Weights of a small class-conditioned image diffusion model.
Data: trained on photos of arthropod specimens (BIOSCAN-5M), 195000 training examples, 12.9 epochs.
Rows from block 18 of a small class-conditioned image diffusion model, named by matrix and row number. Rows with one number belong to one channel. Each number is 500 + 50 x the weight over its row's rms, rounded and kept within 0 to 999. All counts start at 0. Numbers have three digits each. After the name is the row's rms in percent of the matrix's.
After each channel's rows are labels from the 100 images, of 14848 (inputs lightly noised), where the channel reaches its highest value: "strongest on" is what is common among them. Only what is clearly more common there than usual is listed. The data: photos of arthropod specimens (BIOSCAN-5M). In brackets: how many of the 100.
# convs0: first 3x3 conv (model.decb.1.1.convs.0.weight, 64x64x3x3, each kernel summed), inputs 0-63
# convs1: second 3x3 conv (model.decb.1.1.convs.1.weight, 64x64x3x3, transposed, each kernel summed), outputs 0-63

convs0.17 092:485480440459442472458474581582458499623441462396537503537546416478499501540499511406477478526509504491467446504492398537583530458522440508560467512511413409475419508501466456477426431499504427
convs1.17 104:483465464397486466454495536498463548510545444435491434522500550522519525555575553454564420542528486430449475587450444467490542405521505545505447464513541500463544510581467535494486470543369637
strongest on: order Coleoptera (73)

convs0.40 091:446450419440389467348446501479495523456523472422475516440569463513579487502517530363504590489429518420469534534494476529402505474504507528499437490475436561487503470483483481508542526522503434
convs1.40 096:534571445630476460531481469500459426421484550482391513499536528441530505478531544480519463431550450510518552500557464604451559574514549488599476516504549513607566453558554502454519507504429457
strongest on: order Coleoptera (88)

convs0.47 102:495518453460465517448339444498471515644500433460559547499537479532516569560539576453453495566440449604472471467479431484488534507541515500502484463504444459512528541494510501527358496536507461
convs1.47 108:498481438580459445432462432474506436508506565547535577488492532504476461596450558561589507464494532410568496458452499451537469530456502539507559451535548415516536451505485438420501501537395617
strongest on: order Lepidoptera (28)

convs0.52 072:481518554456479470459452508456487389643518488403552450533444452529500514512488492364521448487655567476437562439501452499552458474476509462447534515507441492546551486469530528513467541493473501
convs1.52 105:509494513540454459495483393456531604551462401478523504563560451530518533504503486621469485490531546481524516525374543466448568476541379506439452420499535501551572502497476482438411546531498511
strongest on: order Coleoptera (43)

convs0.19 075:454547529517471551448518490518523499415479516439474473639588512499544521451545482424551455473469476477564528470550543534580512497542417610564531487494521518523452569516579470602507585420507447
convs1.19 056:496410482523597478465489569499493513455578419436466503442567528533459633502497441449526482574478479503534454504517544535472497511414630417499491496542510529483484561456448496459510526376462451
strongest on: order Diptera (60)

convs0.56 085:632507471543553501550577521474480553533470578520469518483463539505487533466488513525561580495432612581478521534484564531621547510478457521595519541507524458528539556535506591529541502563533605
convs1.56 063:445496446532485497432468466571417527495471375427450458496462459502452561566419374506508454527503493536578596490458452437557491533476527483522428547474550590606527511529495436492507492487530505
strongest on: order Lepidoptera (36)

convs0.54 120:547491526564477494572465449483469496485471546392397453462465390526564406546466479530518533469530555398482533547509494440476515470494423521495409449470533504553417556578517559523523429501533419
convs1.54 105:479488498535560488484495516570492543464497547582577582532457532490400559481515492521456516543511457597498552554481445557552501550507521543538525579574465520535469371463498492406552595552545597
strongest on: order Coleoptera (36)

convs0.14 087:491530522538484516532396447480560525401510500533542490534406524537510506475537511535451540471391396548446384569537499552430529508552511544479544480542505479401591538564452526558479550512515574
convs1.14 046:474463515502487634435521513489478540519454434455487504534537536515454542574495452487505486626513585550385544499534445578544579484497490464543421554456564561402558522481466483537482538450499433
strongest on: order Hymenoptera (41)

convs0.44 080:471497461503469490497396419562456425498519463437462502492431456533484503520528467476493437584497440466509532458550453507550469545469468441398511509505448506487404501475646417483420426595517545
convs1.44 114:416511532435459545424531513472595537441483475499412500484575527483614495444496534440531506559522522510487523552468509485504512481450528542488612523438517518457512439408492602540415572425411515
strongest on: order Hymenoptera (58)

convs0.6 080:529516542521445494540489410450496516526541539473373533374460507495559412527464522584482495466408546413524541523504589503385515514477457506439463498496545469485431491496595513506431456493536440
convs1.6 094:448551465493422393484512461543481433516538505534478434523533496501421424422457467453564515469556434555515493562593502409400458514515391542489509494484517484625519533528485416480487485449499551
strongest on: order Hymenoptera (61)

convs0.58 077:570476482506528515612520504452510539715478557536450534480465526429502484529456470541529527460522510546558468498432539475445532546504553564567589528500551495594514466541459547521546479457512542
convs1.58 102:434496565584341525443520561545493515469492501423514497515489446514444572512544551484536440590448503601538531427536510394465540519516482522533506457437570493501485549499579499499521476526395469
strongest on: order Hymenoptera (75)

convs0.59 085:569497447534540418491496423527482509435491526507473471526514523526498720535518533534443540454443470544443517493480462555619570418486507551568505533462511484475464435495507539477532544561548513
convs1.59 093:459468485482561457497494473483430542468478376488512430540484458523441585506457394451501478519492442387627538500487453481501479531539586467564391507488474534498503552523528492486427457445411543
strongest on: order Lepidoptera (42)

convs0.48 105:483411409429485415459533512520448572521543505485481480519402427538570508549449431441514566472538500494444350521422495440454555526459560513507450452445523470527550522517527575489556507514466440
convs1.48 125:488581487496440518553618439537463508463471588541490523501502461431352433542563548517492440547573493462551549481559496520471536529555534473472508469491582480524497452606395521481457526480550551
strongest on: order Coleoptera (64)

convs0.60 076:551474481443498444484533491540517546517511560491437439513482501526510397485480505516485546393486554524483519505502525483612606453453515491552499564491464514502374427594553530489567439585527619
convs1.60 100:484632485579380527451550523464485524465541533401532487497503465435335491533480480424530422475494476437558572475477500443542507491537525536517528421519565529481492464558488505546523513457432488
strongest on: class Arachnida (38); order Trombidiformes (28)

convs0.7 081:412509602551481511476444476516536437411532463422468517553572491464469457521489549505499435508454456369524512461533528504554447539506497538440411432454445551533395492468544414545428465472499455
convs1.7 117:512517420468509509639407518570472517445418613414447430523547487555552466488504390482509473561510556507532495489479530490479498447472575486473548473496559603481502478504575526523432444438522502
strongest on: order Coleoptera (77)

convs0.46 118:613429481525503475496534443431404483560426480451440467455485467458502525508432478497540543502529566462423533556410561472495471426462449443536443451426512484489527566505417568430534414564477515
convs1.46 134:577432456484543509509487507600468525525485503463544489533536529536427547469452549610503469431530501504454506436469595528471497530550467563611560509597563549588528470561478494543507456499590594
strongest on: order Coleoptera (37)

convs0.11 116:546488525466491396458487442456477525395487476410416454456497465561495443492497436420467578405524429481426561523472552518496494538500406508452512482488500569501464472510431555641503494522505554
convs1.11 132:448540500509466440536458473510442555510458610501486583487477565485412469490619508496514409489569521479504522423566579473436548521510496503559559531534574410473524468491378487437495540469518425
strongest on: order Coleoptera (52)

convs0.13 102:587470551429404472500452527554530570555538511468492502476598487498520491520467539445477555506563449358491533498497477488501489576565497534563414457505412494515512596447557540531424481526496399
convs1.13 110:429560524504410491542480549545426560505406462427525461480489498470572422538514488529487462513472478387488557569493472451451491505506544451550430497424629432561454487610522553460528485518471476
strongest on: order Coleoptera (38)

convs0.42 073:440530418481544524388397570447551480460543484512568530523547452590454549583540511399437510496467488473450532485524487516604469480547454540500495487530493541490519473504382448524505569527506397
convs1.42 091:472541456465488565595429416506635565497461526498475535529611521441528587449514488488509489527491477499543519501435523553519522481427512479445504481595516544529443466525522552370594527517568483
strongest on: order Coleoptera (45)

convs0.20 091:503529719469570500506488421523463490473502554473497473553539501552553533421527505537515565413459467462461458513488584470471492497537482520503530500508560562509522457562629525499503441493529574
convs1.20 066:512442567446431622482522478494399478461409504406442453455483502481451448479543427355536514588443463527474462482496540498501486552483491472564495515400534486528485444492467488492513512534521395
strongest on: order Psocodea (27)

convs0.27 109:450507511492433379482426555505415511490515386462447542526505526454454556569478525530530494530455515581410538438481497561459488451549436465469499396439438479538464388412507514491483488449473510
convs1.27 150:487528438495505443412472567496508488526577509614532541568492524504461510597512536561514516511560563618525548584547439457558474524509449509476516434522584485450600552566491462572483505562486561
strongest on: order Diptera (88)

convs0.41 087:449464378471530511437388474500467508601454433454519561502512415535486572464555557476428545415467485586441434451492502481398486467512545452510478503520517485504496446548462453530416521467527573
convs1.41 086:438489455485592455527523454469506486489490554585523529522446453474460608516480469561574493439444544445498429557464413436489522563490436524551426407478470398475524442514497492388524477539497575
strongest on: order Lepidoptera (36)