Rows from block 8 of a small class-conditioned image diffusion model, named by matrix and row number. Rows with one number belong to one channel. Each number is 50 + 12 x the weight over its row's rms, rounded and kept within 0 to 99. All counts start at 0.
After each channel's rows are labels from the 100 images, of 14848 (inputs lightly noised), where the channel reaches its highest value: "colour at peak" is the nearest of a few named colours to the mean colour under the peak. Only what is clearly more common there than usual is listed. The data: photos of arthropod specimens (BIOSCAN-5M). In brackets: how many of the 100.
# convs0: first 3x3 conv (model.enc.2.2.convs.0.weight, 128x128x3x3, each kernel summed), inputs 0-127
# convs1: second 3x3 conv (model.enc.2.2.convs.1.weight, 128x128x3x3, transposed, each kernel summed), outputs 0-127

convs0.102:43 26 25 35 44 44 47 54 60 65 44 54 60 46 30 33 46 49 45 65 28 39 32 50 48 45 56 53 41 42 54 47 47 40 45 58 48 43 30 50 31 37 47 50 66 42 40 30 52 49 29 44 46 45 59 43 34 42 33 40 43 55 51 47 41 58 51 32 50 81 55 43 54 55 44 39 51 42 33 50 36 36 39 34 54 43 54 45 42 12 35 17 32 40 38 48 46 59 32 52 59 53 45 38 47 33 45 44 40 48 33 62 47 67 44 18 54 47 43 35 46 53 20 48 49 34 45 43
convs1.102:38 68 53 44 67 48 36 58 48 63 61 89 61 55 58 52 54 60 45 53 27 58 52 78 41 44 36 57 37 67 59 56 44 53 62 55 47 41 35 58 43 50 31 37 59 23 58 41 39 62 46 63 50 51 48 60 52 36 32 64 37 60 55 41 49 44 72 12 70 70 45 47 63 56 48 58 45 62 51 59 31 50 44 29 35 44 61 49 46 33 48 40 47 45 51 71 45 77 47 39 64 57 53 69 34 24 43 55 41 57 40 51 39 47 40 48 56 46 44 44 43 61 51 52 62 57 37 45
colour at peak: pink (92)

convs0.24:45 46 60 49 88 63 35 42 64 49 63 57 45 60 35 38 60 49 49 62 40 40 46 66 70 38 58 57 50 50 41 42 28 62 59 43 55 58 49 52 50 54 53 49 65 61 53 43 54 36 80 56 59 74 77 46 56 67 61 57 50 59 66 47 35 25 32 53 53 56 65 54 54 60 51 53 58 54 53 62 57 35 55 48 70 47 62 51 48 50 45 45 34 65 59 71 64 79 43 58 35 48 56 28 55 52 63 35 51 64 49 76 60 65 57 52 32 45 74 42 29 61 44 66 58 49 46 54
convs1.24:49 41 45 52 59 24 44 26 52 49 49 56 35 41 64 86 62 44 56 63 62 44 56 32 52 44 43 62 48 45 38 54 47 55 52 49 52 61 59 67 55 55 44 69 64 47 39 70 27 51 47 56 53 67 62 19 47 50 53 69 59 57 24 73 35 48 46 60 35 68 52 41 41 40 69 48 64 56 34 50 43 40 54 57 79 40 39 41 45 53 41 59 35 57 45 46 45 44 61 54 45 39 48 59 42 75 37 40 47 55 86 55 39 58 47 50 61 36 56 39 62 67 58 49 60 58 70 52
colour at peak: pink (90)

convs0.105:40 43 78 48 39 47 43 48 41 51 45 37 37 57 41 52 45 48 36 60 42 46 50 48 34 32 50 39 38 50 56 49 42 64 50 46 45 51 34 29 52 35 38 44 44 46 42 38 41 52 60 45 34 37 61 47 68 59 42 24 29 42 46 37 47 45 67 60 43 45 71 31 56 38 49 32 42 53 59 37 43 58 88 36 68 65 58 46 59 35 46 39 36 42 44 32 32 32 46 56 55 53 27 53 44 32 50 42 45 49 41 79 51 62 61 43 52 65 62 31 48 86 39 59 43 43 37 38
convs1.105:27 55 71 59 47 53 36 34 51 51 46 60 33 72 64 59 47 40 49 51 58 67 49 60 43 54 48 52 34 39 35 43 52 60 67 49 41 49 52 21 71 34 46 77 36 51 42 37 44 48 49 47 39 42 42 53 48 44 54 48 31 44 50 40 49 45 46 54 65 57 61 71 41 32 32 48 50 56 40 52 45 70 65 33 47 60 71 42 34 30 59 31 47 69 54 51 41 55 48 54 54 76 36 54 37 54 48 38 50 68 23 57 50 30 53 41 64 51 35 64 65 67 27 37 48 40 24 44
colour at peak: pink (88)

convs0.43:40 42 33 52 71 54 48 49 46 65 48 40 47 51 59 43 35 47 51 34 36 44 43 59 59 73 40 46 50 35 64 06 42 47 57 52 76 51 42 41 50 53 50 73 49 41 36 39 45 43 12 57 58 57 45 61 44 36 30 50 34 61 38 48 47 57 69 44 50 60 60 53 58 59 58 56 58 55 51 51 44 41 56 52 11 47 42 36 60 57 71 52 44 47 39 48 54 54 35 48 48 76 56 50 61 42 48 37 37 19 68 42 48 50 51 45 50 58 30 38 60 65 59 48 67 60 49 36
convs1.43:41 58 42 42 32 55 36 30 55 57 40 51 42 77 44 59 57 45 62 68 40 53 72 43 28 40 35 57 41 41 40 68 52 38 45 47 45 61 43 66 65 55 54 39 50 34 49 58 43 85 44 53 48 56 47 47 59 23 45 72 55 61 47 48 36 46 51 44 52 52 38 44 57 40 63 53 82 71 37 57 44 60 57 29 22 65 49 74 60 51 40 54 34 43 45 45 52 51 63 55 45 25 62 64 33 52 52 36 60 66 49 42 62 35 42 61 71 39 45 41 45 35 61 36 53 49 60 43
colour at peak: grey (31)

convs0.106:42 33 39 46 81 68 60 69 58 47 46 59 47 44 54 45 67 33 47 43 54 34 82 54 46 59 49 59 44 21 38 41 63 49 41 45 69 66 53 58 61 44 50 66 66 42 50 37 50 68 56 67 71 43 86 54 51 34 43 53 54 51 49 48 51 46 59 70 37 55 48 40 66 59 52 35 47 54 58 64 52 52 68 26 51 74 53 45 53 53 34 53 58 48 48 52 70 51 38 47 51 62 70 52 58 48 52 60 56 39 45 57 48 41 50 38 69 42 71 39 47 51 43 52 91 58 49 43
convs1.106:66 46 42 31 40 51 41 26 56 53 62 55 51 60 65 33 43 50 83 50 58 40 75 54 55 48 39 42 82 33 43 46 67 69 42 46 47 28 57 38 63 60 59 54 57 53 29 38 42 53 48 41 59 49 80 76 57 61 61 47 39 35 52 42 39 51 43 51 62 54 49 43 53 53 36 59 39 37 40 47 30 80 57 51 45 68 34 55 55 49 54 65 72 57 46 50 38 35 39 48 47 62 47 36 40 55 50 37 57 56 43 78 64 37 43 59 40 31 51 48 46 50 56 70 51 41 35 45
colour at peak: pink (92)

convs0.126:44 25 38 52 47 43 55 62 54 72 48 53 57 58 59 38 54 39 47 59 67 30 56 62 48 45 56 61 52 31 46 39 68 45 44 35 37 29 59 39 56 50 47 11 36 66 38 60 52 39 41 43 84 63 69 41 53 56 58 37 58 61 41 52 49 47 24 32 64 56 70 48 67 45 60 46 67 76 65 59 45 50 66 43 56 47 61 50 42 37 27 50 46 32 64 54 43 64 53 61 56 44 44 19 47 48 55 51 61 39 33 56 54 57 67 41 72 45 53 59 48 55 44 53 61 48 44 51
convs1.126:51 35 50 30 24 51 30 10 45 42 46 60 41 42 52 59 50 45 67 61 45 32 68 53 29 49 41 32 37 50 33 53 42 39 56 45 46 60 49 54 39 49 43 53 52 24 48 68 30 44 45 68 53 55 58 48 45 65 44 96 37 48 40 44 29 37 38 46 50 44 50 33 34 43 59 52 38 56 13 49 53 40 59 44 37 64 41 52 56 51 53 65 42 42 51 41 49 58 50 52 51 52 46 45 36 62 41 41 62 44 70 39 45 54 40 49 60 40 47 59 38 50 48 19 54 60 49 43
colour at peak: pink (88)

convs0.26:44 41 31 37 51 40 51 62 51 58 29 57 57 41 44 56 44 42 59 54 36 38 47 38 34 55 56 59 41 38 54 30 62 38 50 63 54 41 21 39 26 39 61 56 56 40 31 23 58 55 48 49 31 31 50 61 33 33 36 37 37 55 40 35 55 33 41 38 53 53 48 35 38 41 57 37 57 45 44 52 41 58 50 23 48 57 47 49 60 33 42 32 40 36 43 35 33 29 25 60 65 59 40 51 34 31 50 59 34 42 56 35 35 62 47 29 52 67 44 35 45 54 27 44 34 58 49 40
convs1.26:63 62 50 42 47 67 58 74 59 47 74 50 54 61 54 35 46 42 51 50 46 34 47 44 46 61 60 37 88 41 36 44 45 35 50 80 64 58 48 48 38 40 56 45 49 51 69 52 59 70 28 45 32 50 59 68 65 46 44 50 63 62 60 36 67 43 66 52 71 40 53 35 48 50 50 70 55 63 51 47 58 35 57 42 43 62 42 52 70 59 56 64 27 61 51 64 71 46 39 43 55 69 58 40 61 44 55 66 61 57 42 62 53 49 60 72 34 40 30 63 48 43 48 43 56 47 26 67
colour at peak: white (99)

convs0.21:60 48 42 39 57 84 53 62 52 42 48 55 52 43 74 45 52 27 73 52 45 58 62 73 48 52 47 55 35 62 53 39 55 33 44 63 65 53 46 57 58 43 48 54 74 43 44 52 39 49 47 47 76 62 62 56 51 42 60 55 50 54 55 45 69 74 87 53 35 56 42 41 48 52 50 46 52 36 52 60 63 47 39 37 66 47 59 34 41 72 59 75 43 33 33 65 66 60 27 36 59 73 41 65 40 39 37 55 55 75 42 46 42 41 48 66 56 57 45 37 45 36 45 37 61 52 48 41
convs1.21:58 39 42 44 58 50 62 52 38 55 68 55 71 57 66 54 37 41 52 62 40 56 74 37 71 65 55 39 51 53 33 67 64 59 44 55 23 47 57 48 41 64 56 65 62 50 55 61 52 53 68 74 51 54 58 43 43 78 56 34 54 44 65 61 43 54 31 68 54 78 62 36 49 53 61 46 35 61 50 46 36 55 40 55 70 40 31 54 41 38 44 34 56 45 48 65 40 57 43 42 61 66 31 36 50 77 50 42 59 47 55 50 63 58 49 44 46 56 64 50 33 51 79 66 76 47 34 59
colour at peak: pink (90)

convs0.87:62 72 43 51 69 65 37 44 51 37 42 53 33 46 46 34 37 41 31 37 48 23 42 41 40 43 40 66 31 39 42 26 54 60 50 41 43 42 43 37 38 37 41 53 53 55 35 33 44 41 42 40 52 33 56 46 62 45 64 49 47 40 37 50 34 45 45 54 28 48 49 37 70 28 44 34 50 30 60 41 50 37 65 28 72 38 44 41 52 60 52 40 31 32 42 41 38 46 47 53 38 62 25 25 41 44 43 47 48 33 40 61 44 50 62 67 28 63 53 31 31 49 45 54 58 38 34 42
convs1.87:38 55 57 41 53 39 50 56 43 37 48 79 48 55 60 44 61 45 51 51 54 66 49 70 48 47 58 63 52 37 41 46 49 48 61 44 56 16 55 64 37 54 55 54 69 46 60 44 40 53 61 55 48 31 48 39 49 46 18 43 46 60 27 41 59 25 64 52 66 40 20 58 60 52 47 55 32 60 37 54 48 44 40 41 36 70 70 62 60 55 47 41 31 44 52 37 33 52 19 45 58 60 59 43 57 44 51 39 48 51 21 41 45 67 82 53 52 68 49 58 50 57 37 52 28 55 34 47
colour at peak: pink (97)

convs0.96:42 58 58 43 49 28 59 53 49 55 53 44 46 48 35 59 39 49 29 54 32 43 43 52 52 42 52 61 51 25 48 46 55 27 55 51 67 52 60 84 22 55 72 77 35 42 52 22 50 49 66 53 70 58 58 48 27 56 43 47 58 57 55 59 42 54 19 42 56 43 56 53 30 48 47 51 56 48 49 54 31 51 46 30 50 51 53 49 57 46 21 43 43 58 37 37 57 44 35 57 57 44 41 42 45 53 44 55 40 13 59 25 46 40 46 43 34 55 35 49 22 44 43 43 65 45 56 48
convs1.96:42 40 31 43 59 55 39 42 54 37 53 68 48 42 71 52 41 47 60 51 63 46 50 68 37 54 36 51 56 58 58 46 46 49 49 46 45 34 50 35 63 38 69 66 78 52 59 70 42 48 73 65 65 54 29 60 40 34 53 43 56 54 37 63 41 26 45 54 43 63 42 62 46 51 39 45 59 54 47 48 35 38 65 80 38 44 39 53 48 45 29 19 47 61 61 59 33 48 52 52 63 36 67 45 32 58 37 22 43 35 76 47 46 57 48 40 42 36 60 23 44 29 57 53 43 54 55 57
colour at peak: grey (27)

convs0.60:46 25 48 48 51 76 61 60 48 50 66 37 61 49 54 24 67 55 21 37 34 36 44 53 46 48 56 55 48 66 65 62 43 58 56 68 48 54 58 47 27 46 57 54 86 47 59 41 65 49 31 43 50 49 65 66 54 82 47 49 52 27 47 70 67 52 67 74 67 40 65 57 58 29 27 49 41 43 65 58 29 53 46 56 55 32 46 44 45 42 45 44 62 55 38 64 50 36 54 68 43 49 63 43 51 53 41 61 43 56 56 63 52 48 44 44 43 65 53 55 42 74 53 59 49 43 51 52
convs1.60:48 49 57 73 49 66 46 43 48 49 55 52 39 48 48 68 29 43 77 51 45 35 66 46 40 38 64 19 42 46 44 52 46 36 40 45 45 45 54 49 54 30 50 51 39 43 53 41 40 31 37 49 69 58 39 56 66 44 28 62 69 68 44 62 22 50 42 45 53 54 45 25 33 44 49 52 67 57 35 57 49 45 59 50 62 62 43 54 52 37 47 44 32 49 48 35 42 52 63 69 56 47 52 41 41 71 46 17 60 44 67 37 56 40 40 55 58 62 16 50 62 43 31 42 71 53 42 37
colour at peak: grey (47)

convs0.17:49 39 45 56 18 65 56 43 58 50 51 53 50 39 82 43 52 31 58 43 43 37 43 50 56 58 50 31 52 41 45 25 28 52 40 27 52 51 51 31 46 39 51 38 59 32 44 40 43 56 51 76 49 62 60 36 50 38 58 54 62 49 45 63 44 45 48 29 39 66 41 47 44 25 50 52 53 46 66 47 68 32 40 53 63 34 62 45 37 44 53 44 54 38 48 52 80 74 47 41 39 66 49 47 77 36 37 54 41 61 55 57 36 32 58 65 71 45 50 46 49 37 69 40 37 71 54 43
convs1.17:56 48 41 66 46 78 45 28 64 40 33 45 63 46 42 46 56 45 59 55 38 40 39 57 50 43 43 44 43 46 65 50 61 70 44 56 33 33 44 50 59 58 34 68 31 35 19 44 47 44 55 45 60 61 57 35 42 49 63 67 52 43 50 43 59 56 47 49 41 70 77 49 44 66 42 59 53 53 60 61 44 62 37 29 67 34 48 50 21 51 32 51 71 34 42 58 72 44 36 32 51 47 43 57 53 61 52 40 69 31 56 44 59 76 61 60 80 48 59 48 43 45 64 44 64 64 60 54
colour at peak: pink (88)

convs0.55:64 59 32 34 81 52 51 28 58 36 30 39 39 57 64 47 33 40 54 75 38 43 72 48 31 31 36 53 44 52 45 67 51 55 42 31 59 44 34 34 44 34 53 39 64 43 32 36 45 36 54 49 40 33 54 37 49 52 51 40 33 50 45 57 41 62 58 58 39 51 54 40 76 55 46 40 45 62 47 62 60 46 56 32 70 58 40 43 53 32 53 82 53 23 55 50 47 40 33 46 58 38 58 72 33 47 43 51 54 67 37 51 44 58 50 48 47 67 47 36 44 49 63 34 61 50 38 37
convs1.55:42 52 30 57 46 51 52 42 48 62 39 57 43 62 51 45 43 68 29 58 36 72 55 56 48 64 24 65 43 56 59 58 53 43 52 51 56 43 39 43 63 54 39 50 59 62 58 46 52 73 58 56 48 32 37 57 41 39 62 50 46 35 37 49 54 40 29 44 51 59 62 48 57 55 44 23 56 36 40 53 31 79 40 29 12 46 78 59 53 44 47 61 40 44 50 70 51 59 53 56 53 51 46 44 57 69 50 48 38 47 36 41 51 38 54 44 47 67 49 44 21 31 65 24 47 41 19 42
colour at peak: pink (95)

convs0.80:56 39 34 36 30 42 51 72 31 51 45 50 72 39 46 47 51 48 45 57 39 42 31 50 57 65 58 48 36 60 44 34 50 42 43 60 46 41 43 36 57 41 57 43 49 45 35 53 58 57 73 46 58 60 46 61 53 31 58 43 60 46 41 45 73 63 35 27 49 47 66 28 40 48 53 32 45 38 36 56 49 54 47 60 57 41 87 45 62 32 42 47 34 30 34 51 47 61 53 74 55 66 37 42 42 32 33 65 73 44 45 47 40 55 69 25 44 76 62 36 47 49 31 56 50 41 54 46
convs1.80:45 56 67 45 32 68 73 62 54 28 58 38 50 29 46 40 53 45 55 58 32 49 38 51 46 56 60 50 44 62 51 51 62 26 49 51 59 61 46 50 50 49 48 40 44 21 42 56 47 72 64 34 33 58 61 29 65 36 37 44 74 69 44 34 32 52 47 51 52 58 64 49 48 35 57 47 29 57 57 34 57 58 33 42 39 43 61 49 61 19 54 44 26 56 48 61 55 55 63 73 69 68 58 28 47 46 45 43 46 36 71 29 62 44 65 53 53 63 45 38 52 38 52 42 46 66 52 64
colour at peak: white (100)

convs0.64:84 33 43 59 51 46 46 60 72 37 48 43 58 58 46 36 67 42 54 49 30 56 40 48 69 56 48 71 45 54 71 37 59 56 55 54 48 74 46 66 45 40 63 54 57 41 45 60 55 63 58 63 76 37 67 61 63 68 79 55 52 51 54 53 49 77 37 54 44 54 50 44 54 31 46 37 56 52 56 52 56 55 49 40 44 53 48 42 49 38 75 51 44 39 42 59 51 64 43 53 65 77 59 63 64 36 55 43 70 89 53 55 56 47 54 42 41 61 77 38 38 61 48 57 34 50 42 46
convs1.64:43 47 49 45 33 54 51 34 68 36 47 53 54 46 66 77 26 55 46 64 71 35 74 48 32 49 49 44 42 35 34 66 57 27 65 45 59 63 43 49 48 53 60 68 67 43 54 69 49 43 56 57 62 72 40 44 65 49 46 72 70 58 40 60 26 44 53 60 40 56 32 32 52 36 52 61 41 53 28 46 47 27 62 53 43 57 34 62 47 52 47 46 53 59 35 57 36 50 52 49 41 58 67 62 42 84 44 43 42 48 51 56 52 45 29 51 57 35 54 59 37 48 47 30 71 35 41 45
colour at peak: pink (87)

convs0.20:23 38 36 55 12 26 70 61 57 59 50 55 59 39 33 43 66 44 61 52 51 44 60 36 53 37 49 52 44 44 74 53 47 35 37 51 34 47 50 44 29 21 54 43 14 30 46 31 40 35 64 53 26 50 32 40 38 26 52 56 62 48 37 61 51 36 45 56 59 69 34 64 46 47 42 60 49 53 57 53 70 48 32 53 45 38 43 50 38 48 54 57 45 48 47 49 62 55 47 37 53 69 54 40 52 47 48 39 60 68 47 39 44 69 39 52 56 47 42 61 35 33 50 39 41 43 45 54
convs1.20:50 40 57 53 42 58 50 53 43 74 56 55 43 57 59 43 51 35 29 57 55 57 57 72 51 57 52 40 35 54 44 64 64 23 34 47 43 44 61 54 46 52 56 43 38 30 35 33 45 27 43 57 37 54 48 35 55 61 51 71 62 63 62 56 60 40 48 57 59 64 58 58 42 50 57 26 42 52 38 65 56 27 59 37 53 52 45 50 16 22 23 36 37 40 57 44 32 55 53 51 62 64 48 76 51 50 43 36 71 33 58 43 48 47 47 50 50 55 45 30 52 37 58 15 45 56 35 60
colour at peak: pink (94)